Rows from block 2, named by matrix and row number. Rows with one number belong to one neuron. Each number is 500 + 50 x the weight over its row's rms, rounded and kept within 0 to 999. All counts start at 0. Numbers have three digits each. After the name is the row's rms in percent of the matrix's.
# gate: MLP gate (model.blocks.2.mlp.gate.weight, 1024x256), inputs 172-255
# fc1: MLP up (model.blocks.2.mlp.fc1.weight, 1024x256), inputs 172-255
# fc2: MLP down (model.blocks.2.mlp.fc2.weight, 256x1024, transposed), outputs 172-255
gate.386 092:540566458529503457461481491546542470478523536564511460544525533449556440430454467545495432473517434454553492432424487486441579462484497455573526370477566505536545472463376553538644495402480583416418583563494565500448432496505623463588524478502566572452
gate.387 106:505430512462517626529539552439521472502452497506504620528578519583533466469419526635479456516476388482536527454428605592506488524567396534482583588518531594481607553527440477522537477494557517471519518495435453511432503456414590477494508458489489533400
gate.388 104:483543427575486546521553422514428519488458614522594498483462573498482521484501524485495534519494534459556461422588537505475440477504630445478358490496490488490485509455417494448577509490518430534476529446462489491479517482457479438524444471495541572460
gate.389 107:471491436544438539498477585506521475522531421488545504529483531462518535465455539482500461510468526461559391512459456532398513507585426506487475480491478379431510506372492553517439491532406498554548496471479465526387563540436528436486549518511512489486
gate.390 097:485544451483501401388548522551558464477472484524546456487498527435519427536562546521505441465583425554403470497514518561477468513593481462536535584455467651550527462532440537493608500557535499459516540437505462599516467559539552475455522475552535528353
gate.391 097:457481448522439523531494514582511558476455565542541465493546597559457484597507511526568540577544546447445570533532561611562571520529458530437482504425537505499510514584564557398477556535506539491446484504463565495531498526573435527468534564483481524468
gate.392 107:521561586538427511468599498451542512597508547549480458429628480482457539616493534484492503539526489492527491417565464530525365486563471470454419488447583468443594482523454425511483549497484471537638459470475492497468512596393540539452501457618520508455
gate.393 098:526532530518497609523477450392532495465388517533512474486529575433452498488556534625450448431578458485489530480463500504443472444475570465448372501466511563537437428525584472502501494546452489523419432510549473461569481548569484522507535430490526516443
gate.394 104:471543514471430535555516499554497471482479439483452457579561615460433572527525498503548510516451485574518424532449467465519495415442439513480449459537581584435443438544458392505472617513546473490577505439525581513477509577459510512428548390482588519511
gate.395 106:433495487494523558464511493450530375480490522453444499486444515488501586484517511535525540567487440525435497468484533460563417459501529469548509462453404616534521436553563516604542499434522490493561525513508476430581546542543530458512463549518473445410
gate.396 097:569485492529459482519432501514523578470531513621558460362525601507541527487472527468640514536555499446501513521517587389474518503473510451469540548522469568451560477464472382505510601500498518554594513548493449434513491542501614443443434587507585490513
gate.397 100:564466504450540470562475577486503464553453562465546544475546489607502483571518377483491483511429480497477501512520537550532631479500480499599538590472479498447575565512484429465521480498524423508620383452500502502487547450572507486490487478376478430454
gate.398 099:514520433450495492618489409471542475525438612462458433495503562551437512565523419584527486527598498513543458473429536479526486563390514435506459530498432551513444433473456510463533435494526547516508545526445509530449505511419596620507596507470501471427
gate.399 101:537498537412567442587536498450510531488441420443517478506503558498614555492582458476561499452435505513528466561548518479425588572518433522408489419515472507508501501388514507515460452411420483561449471505525513414417561565472499433491466464550479477542
gate.400 104:435533538490469488486545529554551463487481463595533529567454520533547504566408560460434435512408413532471558540449551496483616499495519553438474454548443588436497522434514538452485583481415525565521453479439451451491428526487490435499404528516521505502
gate.401 100:521633515441467445498501549445465436471445507464470524504486466629533561646446468532489524533565473560387460510425533520472490492528503472525445476538486491471464516588443543496480415561465513420477476482482483357551455529499490525540533624505518503474
gate.402 102:428484478512482421523469505534515485435445417452445535506494587535322552545478568551513479538566511557473524542506521468443525555449544505527548535500513528478485522493516555425469533493448537507498389528492471496459513399506504493453555481510543549482
gate.403 105:464481465593477461450587488496495466490436479503509440479432504607590484470421516476542504496456424484587516544471510495460483443412513527623491489522497469531516495567543438449574491486501462511549504556519428476514509530520535437513437463407442524463
gate.404 099:521475498554444557510525490592532511494555510520478433583486506439535569501436543434616500505546482479510522456450624531507574500563420585467483388536524477506490520462536415361453453535481455536451553539446460542530495545545568491503406444502504466525
gate.405 096:470517375489433462505567597456526431490550511417518528460470581492563461530434454506509370436565498519465600518545531541537503469478532421465460534511472599509523462511416521501509594472552432568514502481585492442470485456459548421471480518485600510426
gate.406 102:492411552443449483555463435509521481398522582457645515505489496569536469590610477526484465554469548462495515443386526546507492480543470454506464425565623560502531594557571443483509477602502475383468614431449574517567469492508526502515475513448545528519
gate.407 091:565513421417480545412499397480558472570457516520395517539573466488430561540560509446506609444405496525577491508573410503514509533528483382429581460533502512526398527536497569550590526466536471530578524407510453483508529563408515491486551533559540480402
gate.408 095:511460472542484525482438419539525505481571565414486459514468553587556510532617478422498468495392478526429468523492591487523543483499511545443475525444537513550453417384516423511526445469430530520405403437464504472557550453488486493534545483461510564542
gate.409 100:550559504505447535581443475589509464437492554491509523535504553539540466465463554564478542533475488496526448474447496454466554541482587487589390553440490499577539497530483460437544469447545535460516529532600529472467468573528384480479460484535515466511
gate.410 109:437517544490557498446457442547551428512374426551481455542476562571448504514531498485540507515518442393601501544523456496504543527533470495521396476416578462489506444573437486575421572482522496491541523616495457510435545565508446624558365495478479521427
gate.411 103:470584549382517481516485512477479512496515515509561397393552441426535442476499495505530543562514553560449475451472475499531504445557438545466476400502508468477448422521576566550443576444514513451542564477458496343465392575497492569452552564530536408498
gate.412 102:509588554504510461581506488546457471489487398551534461534496552604491442407470491558543475579426506487590485510412445483577476549463460529538525505535445482578541538509460548556524608497582514511427446525579515503485487428440428465470409491532558460579
gate.413 098:509472476495546551571381550549475492485387466562535488419406523465382530494562451511539437549604437511553526491479498524406469515502521453451496438599529490459579515556520517516525400544506508456549491422448460507469488487463447559484507471509498540496
gate.414 105:530503517531462459423475543572469519484400482571485477445426491496465508520432550553549551513518398473545563497498508465463630512522350524492490503518405518484541515431518512374460441549512501434479480474476475521491633526530455483470511433482450531478
gate.415 104:501566526425442465552531488515480442486422459502533546494539466494529530453473470599458505447468502397532479503522540429424597506497550488531554484566535524467504496419563646552569544464496464521425464433465492473510498563440594504501547489549532441478
gate.416 096:502592481439566489464431525612451427400589365547520511471458476398484468451471556420532551517539554464582553534479495506527509536503517512485524482486406495569493480549478561512563444529608522560493523540580535533462496426470505561490459466466486540548
gate.417 101:546454408531458535544412499452616534554487549548571561568506564530500502516520436508514526486444483467551438438620563479526586459463551466508525498479516575429509529452525481568531510483504477466525478483527523564460472559478435461492477510551509411524
gate.418 102:503559530607460529501483384461528568500490498367555548464445473476535482524435437425489500488476505453580500427480398499473520572469505509641567579471566511487468517417519483528447525441477472461593460612543500465466435500474522460429514535468479504530
gate.419 096:513481516435458426447621482443398475499568458635471477490529475582492624420494543497492619443542462480581513456478503529447524499466456542508462557487450354416479427511549504449482480469503489467507534600463529476515596493536522503472432534499536536436
gate.420 098:566461504452483472476537489458534510577463507418496497484469498507471528441516539549472530486496416492552610457410456516556466465530366527557579425494457505470491572536549439480524470480446566365427526417504571511461471511464583512525539447492583507501
gate.421 109:522554492550554527426552493472594437466476617468528534507501493570567555533474426516465533577504538418553469521501558548509417513531520571536533540538442494484473508468473483601384472554579485416471455483445499462508520519516464552493516528502453516549
gate.422 098:554495499507505518458505516457535420452460561415466399498459559550448447556479498482465468496515486418599506525477385490518485511574487526546514490500525534516504532425565457592428512498487523500459453513519459440550497444543451568456443503500517481570
gate.423 103:476561492428491441521639541479455426462490445517448488475537539521534512505525515554486467506459488540505451490467535506530591429551466378445517502482493475497515473465540501441505546559530566460555480483566517522499497415541434480538450492517550482522
gate.424 100:510477483502592502597528405619404497534516526607468471461477508485491587420492449467535467462524421533521466600515499485491439528576469413499503517440433508500493415478532464490512463517520546548566509490533538460473577540413548494480488511469503485389
gate.425 095:497582514502538522541561465546459416484495548436505530518538485475396503424513474457554498551441500460457429504493514453473478435528549636448563502392496453458499450422411427546576641523591479443462579481530414408542453489502457501436511578523576540413
gate.426 097:491502547519489450459510525542486464487536556561495530359528440547470410409508547476458505465453506390447595503507450472552546496465498439477513529427526545450445434491523484476520504477553473537486517481408511557521522495498491545554559570490595520504
gate.427 100:398376581480523582499512519456428448597527531594454502421482447584582414533474513452535520496499479588525498501496553495495525591479472528515571565503556566543581427482510533468505401504476531568513611410415530584518449507469514545509459545552394483523
gate.428 099:512533493515525457451493510517567490557454573539540495581498618479449536467497470447554528456527423446483490474543500465430576478470422631558546515480522494545415474454455481468465417523492532444584458552548461523528405451497535484494585504480600502556
gate.429 098:532500448422548418514571470466561579541476531572450557505557422568521449477457569446446509502442480449508454498570552471491448486536602449541464507496416499520480467516581572530416561418559491507461528510623444542430448434491547368601509447521440493617
gate.430 099:578427471472471508515446565582423559517530438399543471403459480458401523521484574542434467544474502459468447402493475518465499484452485612580400491478487578524514556495649575544510525468524511532416608532444597616444468536506553369566521473499562579459
gate.431 094:492530539576511485558530464497621482587559534461563477589562465497560525513525485467500493580568505553452473360462521494527531415472484576470385563552510454466539441485515430493450521445548414494476481468540376515447425506429439592506564467595475495511
gate.432 097:600460540441573513465489460454524513541544441531477480473397521468516475479434364515418498518606512499438438532637518502451596409460493491501474470567560470413377497492484521512550554508442471544540454513477462555541577431453540580419419472537446572536
gate.433 098:453503490463514531543513527527531435324534500524448569579427451427541451483570511524462474426475506500594484538508561462466606479438400468564411436391458518450509512527506597528533414488539420534569559501488486601481604483522484453503566413547515474486
gate.434 101:479574486431436550485623455564548558540586482484478469407443572461544485581513467446449458516520428502496546473594434589532589545492529440482484474496478556449449515551511418422531536533549522587577537463488359518624505436561458522482400497509528457386
gate.435 101:528473480561549555424518529469415460456502449478458459483522607545501517505543449456444527485494449521498570545472575505491455526538495624518536543532493431562523476564496518564470429533462519581455529540478497508569492470524482539423482550492516381457
gate.436 100:555493357423464364483487439504503391470461606552567543495551511544471509546503525583556561522486540505548477482434537473516465474515488527534508583352487491497613492493490514416484518500529461539473543509513507473507547482526600503544568420591566506392
fc1.386 089:484494439475492404542498470464621490483490533473479451468529439469488465456550516505548489537563559541513493464482502597480479527598528538381484535464483488476466490507522492534561443416501494465377497435504488472547428527528442440453554517550529526526
fc1.387 107:439403505511436543518535492516575536443530475501542531520522522585531361555479509573608521513545517418508433463416477507528424478460549494494550531515472501522449609430541419468440436522413393420433507421456448399512443491468433455484499578596515516512
fc1.388 110:466518551492529514480516503430517524460432465448424546573464415565522482472469485546579471511555506498421519509483436563455534477498568564465535387513477442447530462500494474599408422519474444566533418612583489504474440473519461492494539528581517391498
fc1.389 109:526522444545435494629480435472527507474514482455433596443497525523492506455415568486504501469469512547477412489487533443514498559530454478517562516448546625495449592496531480438460546527393512520535440574494543531467433587485565459495498474565476517545
fc1.390 099:527582481534513470539433546461480431499540502451517386480523482481517591546431572566539531609476590493522500430436498501442476513402535489482451490481582505472526523586488525422385458493476518525442491504447524600488473410578481578474464456416449496528
fc1.391 104:547570553454525512460475524403559553580571496522478479457506559570499525530475534444436638495367470547554434510457409513427523525464485499466445522492466469491604482545463493554536492518459551409479608399491492425489477555478535472533475472467436453547
fc1.392 097:463495465487514484463468571449625507535523471374519585487410509494611487526514546571528518511584466436529496459488482495475437512442447548470439457435487533463414501465530489473471502454489557445519543579528432513545418510485494467560506456413512451514
fc1.393 097:578505418526489483481492482515441507493537506515512468614537465469507461520412432550573513466467523558591559474552538481430486487424505569473559522405485534549519549455548510485455527558522528497419487512468524555540451531561523582447498522481505542501
fc1.394 098:567491422498506431482463471492503508434439393528431483440484501472454510487653495543491584463402495542529460509499529496532532469604563495477482539466436637536514546471569515490468449521525532456469410577414473516421552528602557478578497615396533513486
fc1.395 099:427461471536483469529547440497580608571458484440424465551409537615536476475584501412455468549636437465455471510427446503602559509524555462556537467582528538523606473471431514559574534501432492486503513509469510484546445515588602607538528373469441472390
fc1.396 095:532413519534516566565382502490497448443470413600558538518499477494610403479582422567440634543508452471448464521462580504532562406482496453505463470476490523512534558539423473486496472500625528450431523531427459557574465451484501497451400595478589608503
fc1.397 100:428553428481459437453504542517512565540520522556468443602432567522438411489507489509452496467492550489491508513521443558464506592465581553534512431458441465522412453487545492457447585452454491414500567470611500521533463596431442489526447522554520510407
fc1.398 100:395560443532529491513558578521488469437507495470506431499465535595516551531445402575453476502493372550424552486378527541456513502527550400400428528530487520506523467551565528392468495433495483525470506479559551493463468539538524374504527530535473608513
fc1.399 099:510575568521473547561545533445500505552592406540530549530527501566635501543443425547496545457624433591492442477535511481489467472490477519579521585476507392502445478445479519506468497498388519564417480448514537537444599442461535539451504514525507448500
fc1.400 108:486518504572535417475532520489472576473514475491575550518354547573531638462547483432484541525454421450436505523420483532447574498528620512495485513528515382431494477530515553417510449570412473535484415542501498411540547549456566536473500518514538542460
fc1.401 097:480520513469427570550521527476517468527374523526485435479577480486565481377512489477499573561451485438467485469546547452596588577468380588550509524507434541537507420538529577435494504488514478469537502565450478564588483482546420549533468498422419482499
fc1.402 107:417479457471562543567496529484519501553470508570533464486548578486467529485496544454491391594436488462487442532564589431460460425508482482481565469472508490540592466541441608463435463604422441506455449642481577484495527469501541495500546433542513530451
fc1.403 097:464527490505569410493448536503418594520480594420547482489489528559611436498460450536542466589467605491436541410484423486545463468541581494539532517460526511532443539491490494505489485519549500424646487489573447435499458531496459584509407466379513531571
fc1.404 093:507559537528515562480485482545460512498514524389505552476445424482467491544434507451510550441555507493469549492402429536505563514454490492541475489496500499452506492498531551462533452493434470480457514523501516557643465497659530488526515464490488487516
fc1.405 101:502530475414541463548449532553461461509554509388461575491490430493583599505533394587434575457506557452457514518414503475465620611475455407494519458628515388484492494458459556430597486493437447450401533540451525477462436525524522498472520572543485509594
fc1.406 103:529487466449485504499512465478500499405557482446525576526550388510507459490520478571381522487485500523524486495543405596496531419487531548572492495539512654544508484496537333519485529573449573539490501484531538483543440527481490496493531486467495487458
fc1.407 101:480507475552419521553451449526453539501545609408609525543489533478561571556444492520504448492461433543556522458509451607506467554487469463411504549548428583520533492485525571414390494452591525500505474437503511404462478487507522557466542447394434604443
fc1.408 096:491467518451502478416522505515506514467450543529499440465454562516419483444504501428448496424517489524497555367495404437453453516490443513470580556454544475443483533516558482590569532454537591462544580582537432512521525576477424481528482516621477515531
fc1.409 097:427502579485492494523539443509423505457431591499476518559441450516527507474568536473491536431616439483587508408533490547480506528499547507483513495549447434540423537485525548456466517531501507529561528524509657576543543512438541467566507531510554433501
fc1.410 102:467513546551528574438523549476539462428485477504409551490619490512484545507568488562484492582500500468532507601555533417489479582562481643436458415445482568552547420453433426556518511468536458456450449446475412468576569472503478466513535487453492502540
fc1.411 100:528451467391539419561620494527467467388433591566550468612521409518475494489439552423515535487592443650544470531457429458418562464417595511537440549531474528488567460423534489469455572520482505494465554546448494507428393494477507548509465540526564516553
fc1.412 101:562528475588539541495509524486573507377601450500431490543517416513477602628564471541416477484431525450488484499576379517456512539527512534543512461476513462504531484558482500480514493470451561445472563467504534572479506458475506480578445527436429552554
fc1.413 103:433463432471547523518535573490480521515494559514595553489447425623566494495488526494506522469445481511540527421560489472565576551434482402503566536528494440473469479482457514578511494369571512528444427527479477444484411447524437495531508468491538387484
fc1.414 102:542507541451504488511458421540497531580488519371515612552525543483524505574503499419522474468514552506483615579453557553501541513507588538545532450569547511506528459482593503489465512469453486400460551485550492487450518506550525486504580611414489466485
fc1.415 099:472517516477499535531537538495499493471470560535479496553521556517431533556466541404477450504460511530448548625578497497502568467542534589416511581488551473572458522515540500472450527527500382474443496514443506513535552483472520428527522465579565481411
fc1.416 100:507426556481492511497611468457462508508446447573514487506613533497553485501481549596508493460610492417478420495498486503438504461513509486433507527434483497411477466521386491447489545514454469583467498509499521581501480526659525498471568609589505519519
fc1.417 096:470548507426435475408567565474501436540581552511564557540495546511552540444472623517390414419569554489463400599415406523460549477538561494580492514440511479569497468532518603506477547523482449476544445571524396467541468500520533531465476499481527581494
fc1.418 095:586571519537479556588518586525508434476444574487519511431515486522456454508485455530559541481450563485585515471511501466369625586538625502480537452519522563482513592504509434467430470509544520491532458523551501515492433426442512560545587469449574356437
fc1.419 098:491519555532535471506423451508515470570487537486505454474550468575477467493541441509547490477488426450463545500476599548539523545444530526570475450445547442449570494551471472508488502577538545589576606415574532475464518488505538469416436555547421473520
fc1.420 101:455523412484480473447506513496459542521553461477602469455511436443493466578599439504537487528522568452469484535453544430398390474466586486534487580444543528460504510449515522486519472517510461560449504469492473512470522453463421420469524494529545513441
fc1.421 104:491564439480620438518442600539577487468452538522526495475466528589499492430428550479541532450511478483378576577460555399536470373540491422420572489523490564435408435489515560486428493558574578496478445500543503491570540492482542531503496575444542608461
fc1.422 096:496395568535417534513618512460446470447440466542543476495460526487453424503562489514536456506470450556573466437503468502507497558503507529485562504533532553503492581437476596509515499569432457512497461512449458534421482485634450472426436485436506468513
fc1.423 098:486524518603527507516519552584405533439466609516483590560482590410432463548553526462547466480482480521404494507541540402445524467603509536544597541423517452569561532470475512552468510555579510439474590485496567523531477505427444449445581516450484481573
fc1.424 105:476541454527570460531509561476361568491501536559501545404458518487497469450509483538469486488553516527441422543488518477509516503445507576515507535460560479444538643454490503391523482557448454547554483434484498380536519454504485507430433462483498438492
fc1.425 099:583567508522570453470480522474479405523525562466555473581491548416447497497493487444422553584507505467597513480468466475470497470550492486478453526497499535549413490527442435451494454554634499459350537493527573447502527511508465610529564518546519524496
fc1.426 101:401518512566478512497535485542453422465576469477521435413624446518474539341470483507524470538475495483447515501485509506489546424458603487507597610477529404506469424500435461365511524433433525502498568561485577575447507545433446428526519513459530507585
fc1.427 105:422568530414496480469535550570457518413554511573479496564615547528569418516437499494504462385471511571526430482530501508490546514607552513507530544487570488520507490546439468461529507469504501418616559537476568427469445545419550564440473617514481450436
fc1.428 097:464554558439460502552581503479472517435392483516541503504495454483515490466566542510494464484486442450593534482546477468590437535463535460470478506504446587426441540582524534549455577520558633511561455493469461551380555485460546491514478542453480542585
fc1.429 099:482469572451502490628488454481465557493390509543541484496571474423343427469430575489536448492552614513557490507506503453430453478471497483534423539595474469476505480486555503506484488559468509602476496482467495472493524560499522520513518464517416431533
fc1.430 104:523411552460452599459517617569484470530473564539495518501524427581529458451450466496504522492484546468486462476526501460478508537524476548473478505528562528451581454491564551485537606481487445585547503432511481487428561450431563547525509579527574478510
fc1.431 099:514593446509506514463467525574553577575548498527456462414454526434537554520429473516510609442472450424489503529518599557535537523461474555583501511514592575423571559473553503441487504587520537432467493445487542404506520426588507593551520402426542506444
fc1.432 098:503485465411513492540523425485573548567515407545438440510512474581544530515456634479461484481513509501492496542511524446483476498489527505534398479576401526524560576524514478501506529526532567510564487483570512511485526530496540482537539570480552570442
fc1.433 101:495403475489466507485674441459516569499497501452596475451569421567457578492430587437502489488466484464467514439535447550536513422612423587491497481560486418667511568453445454562521456526520419456440534543468513522482473477507395520429429543585457529526
fc1.434 101:588581502531488489553541554366595426482476508563566457544538590524474476482413571514617505443476426478554607459549433539539515539532524528494460441445468509496553495489479524424416475459429489519561430496504531532448500537494540535449529582444541503446
fc1.435 098:472587516552456492575497459433551522519549430571503523522539526531431489509529570515549490484443521530564396525461503555403508524539394468499528538424459582505568453436354476596454575488603596503478514532501462564419569575519499526466523560584520525492
fc1.436 104:446497450461442510550552477513506458446477580543483486529545517463479565497546495474454567440461479560474534496397570504448451478528652577575597514479483533541487497493492505487453508436420446505499479512438531389550439428530520541533531487591467544461
fc2.386 091:452459542457508561606372468519494492454417563478579523508409473479459402471502508490583522459490515544493504454489517403455425481578496608506472520489456505455545529526560495463545445486455473527497502518538434482441554519605452538448459553381484533464
fc2.387 102:507488437481449514451529469492508499398526411462500571477428460510504530573542573457489482567428481509476487502475528442487534402505577438471511547498459572510473557518479544540452645461497478519595495439441458468469555468412451541541458472506470529454
fc2.388 108:463441520540495587536489449530543452416439510424458630505481413587523485540508572458518543432542530480475531497518519486483452515506559539500449568525548528502549523552536437512470491447599504478518534542491401484490512370500442569452535509628504414452
fc2.389 107:472612409526425453476396478473523500536467425435426538433498543502465497472474497411514498464526583472464473510575530544502451531481437437575444473510518528477508472518374399503473506486521445507441513459469498476504349424504463454516572459519549435585
fc2.390 099:487513496538446536474549473471459468426471460366562520475563502559496535536459506486492492539470512482521519570510465404469572524503496493481421527539530540499582547504486550489396471479547427428502617548488464570524505461465554561519484508483448465465
fc2.391 097:543499515407556499505504543471522441513557478372501470394451491468475439479466471501573509518532495500473407412373469460543499537513528482579511548575470568588573541488536523579542553454627480475514547522472497579552515454491589473545542482528429462498
fc2.392 089:419456446483511471521611481506501537471526530613520408528572518562439501520449506460472527519388516494616502432510410494524491448486577419514477397542507466647468462564497455572469540523603460518555523411556536548488597455574407456430473586560549485513
fc2.393 094:438499519459473515607544426468511536511530455546512522448491443524525609598456507432541456569453509461462564555467503526483429475474562456489543446669460471478465528475473540490497476512541488516477576481414422520542560504466521464620464547441438416479
fc2.394 093:456549444491499561494577551471556458509472515467566543530519543468448483518419412482533479491526536388488437467376579478482465476576421436440469391568587448514489478505505478496505472533461514539496475459475511437538502420454543550477473405514501597452
fc2.395 101:534520428407438555426545425526466522509487417502608396528589587546546394487578429463442514371536390545565517481424505472553548484482472539462490449532468478507502417599476490509580441546432479515441595456503496548462442571440518560475485407476445523572
fc2.396 102:531536456537501462491511519494478514537517481538480522530460583522493464535537538572559545550415521505448609471587470408518501549451457524477516559543436469523623436467514541555437432477470549594503480527461533423582491490484502363409428446543522573562
fc2.397 100:552440421486482536462527397519503501486492545573452496476471582410457426483535484469499504461524602466466478434503576512482451550561571502518446437524467554505479523514491553396645588532458466547505516450464566522478350529484523550517586529410486420586
fc2.398 103:443512404571509506527547486422374453489523494508577457470482518519565472578500503482495495495468461621493551567530508470432426529444508473448466597504531571501482538520372626460539439517584500487561562539478472592524542517419567464509505460455548456537
fc2.399 094:460468440506515566522475477476487509416506590523469479463541512468474550517404437493499465572492455478465499585467451509510507418538561545547521485492502451508651481494453508462491484471522524384445585401440513418624395527474472512557519502471515451525
fc2.400 104:447501470469537517498472457559459509493516551384441458541470489596564513439487479514517489463492584473396516539482481505498522580436542518447528510543530462487369551498502478587503491492513455604468526452587454519543484543466406525466495553556619489557
fc2.401 099:513458551513480485473456515531545602541485512510482510560559457474520464452406384500494454458449372502458545426457432558498525496549547457585498461566448480488483443494528589462455448547570501427484497505451512527512532496588508484438483520578489515524
fc2.402 104:487391476598438539408467450440450449417532459529504503593586512506474511420444481513542529519342515530530537546513466464420488521398508535544492493490468503440565427445429469495518526459463421528559420584490419495444449455495525479584564475529523450511
fc2.403 097:533546533466454490420517465543448483464487577482536518442609561472554478533537551491538501599454493579462481535542400506598550475553455448435501623479525546548497543469471568515482446463593489511551474477531506572517491514462536475498499510424477388530
fc2.404 095:483524533532485481542497490523490596452459478481511541575550535578447524480539517525431500549438500482444526584499399514494564512602508476442475515535520481479479480509531447549393523553498545432561446480569515406526534491407499563555530502500503513443
fc2.405 099:487606450430567582444532489513385476426496440636494641456500537635535466601494447586544601491507447569500503538475609568493452477482511548545453476511437571453570460501458559442577457498350540569470514521465528531522485548425534511439530523504508504560
fc2.406 105:551607523516554509528598565536549524516461498578567554569558389455470547499560475502386383499519508462478581485531524477465523546513437520584520461539578617457509513446487509572456523490578518567499460474498543507538493488512516494497544538553534491567
fc2.407 099:511535449391539558483501378556470579577446490484408420538447436489484435461512548469471548421501505475451428449422479413461478483553395461541452458594513539574500540533539499556503532486535469543426419471450466431557576431492422419550480487460544414496
fc2.408 099:501507535533552472475500423401516414468490489535528517417552572570372428478588428484492464510539591482536508550525500603489469482496469506466575506411450485471441541514530532508431481398449546497513437578463578474476452500420503483483463484593473525564
fc2.409 101:531490549434443539637533407576438504470512475571498491593533437443595490567494456365426576504483518493494599563544490484542480482502642567485509506454521460548569466539544547469554475494491571522469494426480585505506493420549496453492444430512529501550
fc2.410 102:554514510395570556509525471500528449563428480546514494526458581462499509485577511463511527467457560476664508543464433578430511556524502438467501365437527417464521548459507528569404569461549520435516453513494526567440445591478506484474562473491532640419
fc2.411 101:425496518540493492534493530448533510385548469460488527490564559551455489531428410540591564496504517490533381401464489485512485630477511499545529532582585515592437487483427449496507441443432551459522522512593531424416471483476544573468474525471529460510
fc2.412 101:421541530451488449580520419596527550523600504524474516562512523616464549494481474450516523430510552520487498438403498456451483424408534533453449447492487483497477480513574440557506461393556612604500610541490464559535420551482499510516450501502543484589
fc2.413 099:455495438430508533531494555497388585597440545520450509500462523448516454459526473455537640452481502456582508497457450533447564572433502547388535533472543543494578510564538392487520475494481452517423586537437476488616547521512404470524466539518600486482
fc2.414 101:389399487513525482529567507510545558496389435502458470470515507496445496463459474515540526533457452478531581477482479516406549524513428532541523516470613415480490510522518550464372471547456555431491550562490486525492525399493503473514459504501568455405
fc2.415 098:509477439523483481433631447418466440484485438451465505492559529506545483494471468533437422499472467515437641407566399422513569548482451369463529435432510592477481480530524470556500443586534477470521476539460527534460482486440375518396471476448493595653
fc2.416 101:488517561530523494498501496536562544532603557550469399435549547482464534546537534499479535486574360408544478538411558480482494489475424490472477502539414486655501494558522518507482462554519494431492502473495539491573543513572469517550498437519470541441
fc2.417 099:475492412498458457499514485388525526502529442458515460486466532575523532426530440449471535482493462502457481507434474517466550497440463421539538414371484470468438444520519401583495523442550470445564541501508434473516565591524477484462552599456480505539
fc2.418 096:563414556419520499482491415453505552532454488522602567526540456526521471549502504469508560614451503496438479570605458468530509535495448454551376528484483470467551583502484487510497482467555552488493526506556527555470503556507564501438423489421457525448
fc2.419 101:549557390432574506454513548492562521424451491555544483428487543427400473543488625602456536505499542472522515498447390515496476521493429513621497536448449549495528460410502511469525496560551433480506358556521432477450499510494470492526425370466465516585
fc2.420 099:445543495494493468499553509497569468538465407551404475411591572467537489455562542552488537500479472459591544422546507487542510462496488485565586445482488519412514526527543549474469449522490608506441445499512474567457508550452550491553505490526478522561
fc2.421 100:549508550588422495574506512456506485501498467493509469467504519580512468489485553501490466485517602549441435477455511580499532472538471552589455423469500520499422486482476412478499459559484563549507384570437588592534629417543493523410506483529527574438
fc2.422 101:404578491533557477520435642523570476490502486590541431458516489344502536553468508482568520601392459545483526495486514467544527533426529571442566563488438514544451451404466468453527481502418474487500586552456486475384524425541561415519520565497534500514
fc2.423 098:487465448507519509524594525407436459488511465545457530554591578503516568399550473584488489468471594492501448434403515541572558488423566434509519390511458508564523507528460509470438472518558519499571432446537450454472461464539535503501545515558468551497
fc2.424 104:480466554521496510534473567611503486491512449487484538472502497509489466512489455496447536477365443514495514562474484586475538503486449443503516510454484501428512540449586548561390502485527408515487619526529556485542412415520502473479514517485512483535
fc2.425 097:473532547456480448484458537581479469533509389463471516642432612575446596564458562441476636539488538442407522441503490537506466477478472488527448520464530500476461594478453518516504507532506444587525521546480515524539573476448550430484501469513530545579
fc2.426 100:422467510437449487551644485534453620558390504569471465495532479582535509503460466477489503450474480492453504463478534489547539472505481521455479494595591460428535522506505499533475540512517499503515467519533568451387418446456540412451544467543485491530
fc2.427 103:510468432528551563483466465491520545527514543482541561367478525641548610430469493486607440410488519603472440501516512556465498509489558380524520445456574452507424479575474432534490516445546483480524605458495518428476424479540551514503491475489557554529
fc2.428 095:425502492479477501437500490434555482540430512521452438466496518433470510474553438515534521445505521465508487436442535409463530497407462511563519449474563476550488496486421429396552541450485550494415501540575439604544447533449518419464503570454404497493
fc2.429 101:478457442549499532481494421599487459568583458545565552427451470512458532408505491551547523512546502540499482488485577496434463497583609462603446488498476521508436492475553459559524433475504520570428498472507447476508463465538557461540426529562467430631
fc2.430 100:466525464508636452444531563505472530582554517481554482517502535542510555543549514604481441498536539410443433458518516507510412494480464504551622477465522376595581467521472508573441408507523434463505620413558542461543463504555497559538566487494537506551
fc2.431 101:536470414551444497477514441562530500464502482504502520447516434543470535594479524495405516460469411415518545545470591460500478488521561502495572504513445508415460534611435474462458541521609505548463446531420550525469471457407530489493443529456395429493
fc2.432 099:545534545476529523513507486490456509519493574552508626474494478582427528477512491506490527542533408408499494570436412546467516585500652521557513569533475404488388476441483509514494551472413540598462548423513495437588487539455505545477483467596471578504
fc2.433 103:453423395550493579517505505485437457447469526570528461397465491533557540526479466501502467526411508512429468531451504442577526575554426543495389614490506516521549394468512491618620461496479569536512570515442453565497519554517498559508453508525454402583
fc2.434 108:453519466466492491430528540469539515490535539498509513464565559446473533543462518483540525544460422487510494479440472456560608483419504561552597535471436515469544540536505477550531438556483500465434535573451478501435439443539450521572500525533537502490
fc2.435 102:513584526512445510419438535447445468448486498538455562459552556462470498523486570560546486431546575472435479488508422555412492523462507577549642437516502504424434471532492451527453383540496533483508491504487528482532545412570571495553484470541486461470
fc2.436 105:388548389445588527542534431562531497582489515509503552479463435503502461494473553475437536437533479442553517479534421467505512419530572552524520609516479588624512553489530554529464418386498430420463439513503470433494504475437497535539499545470511515479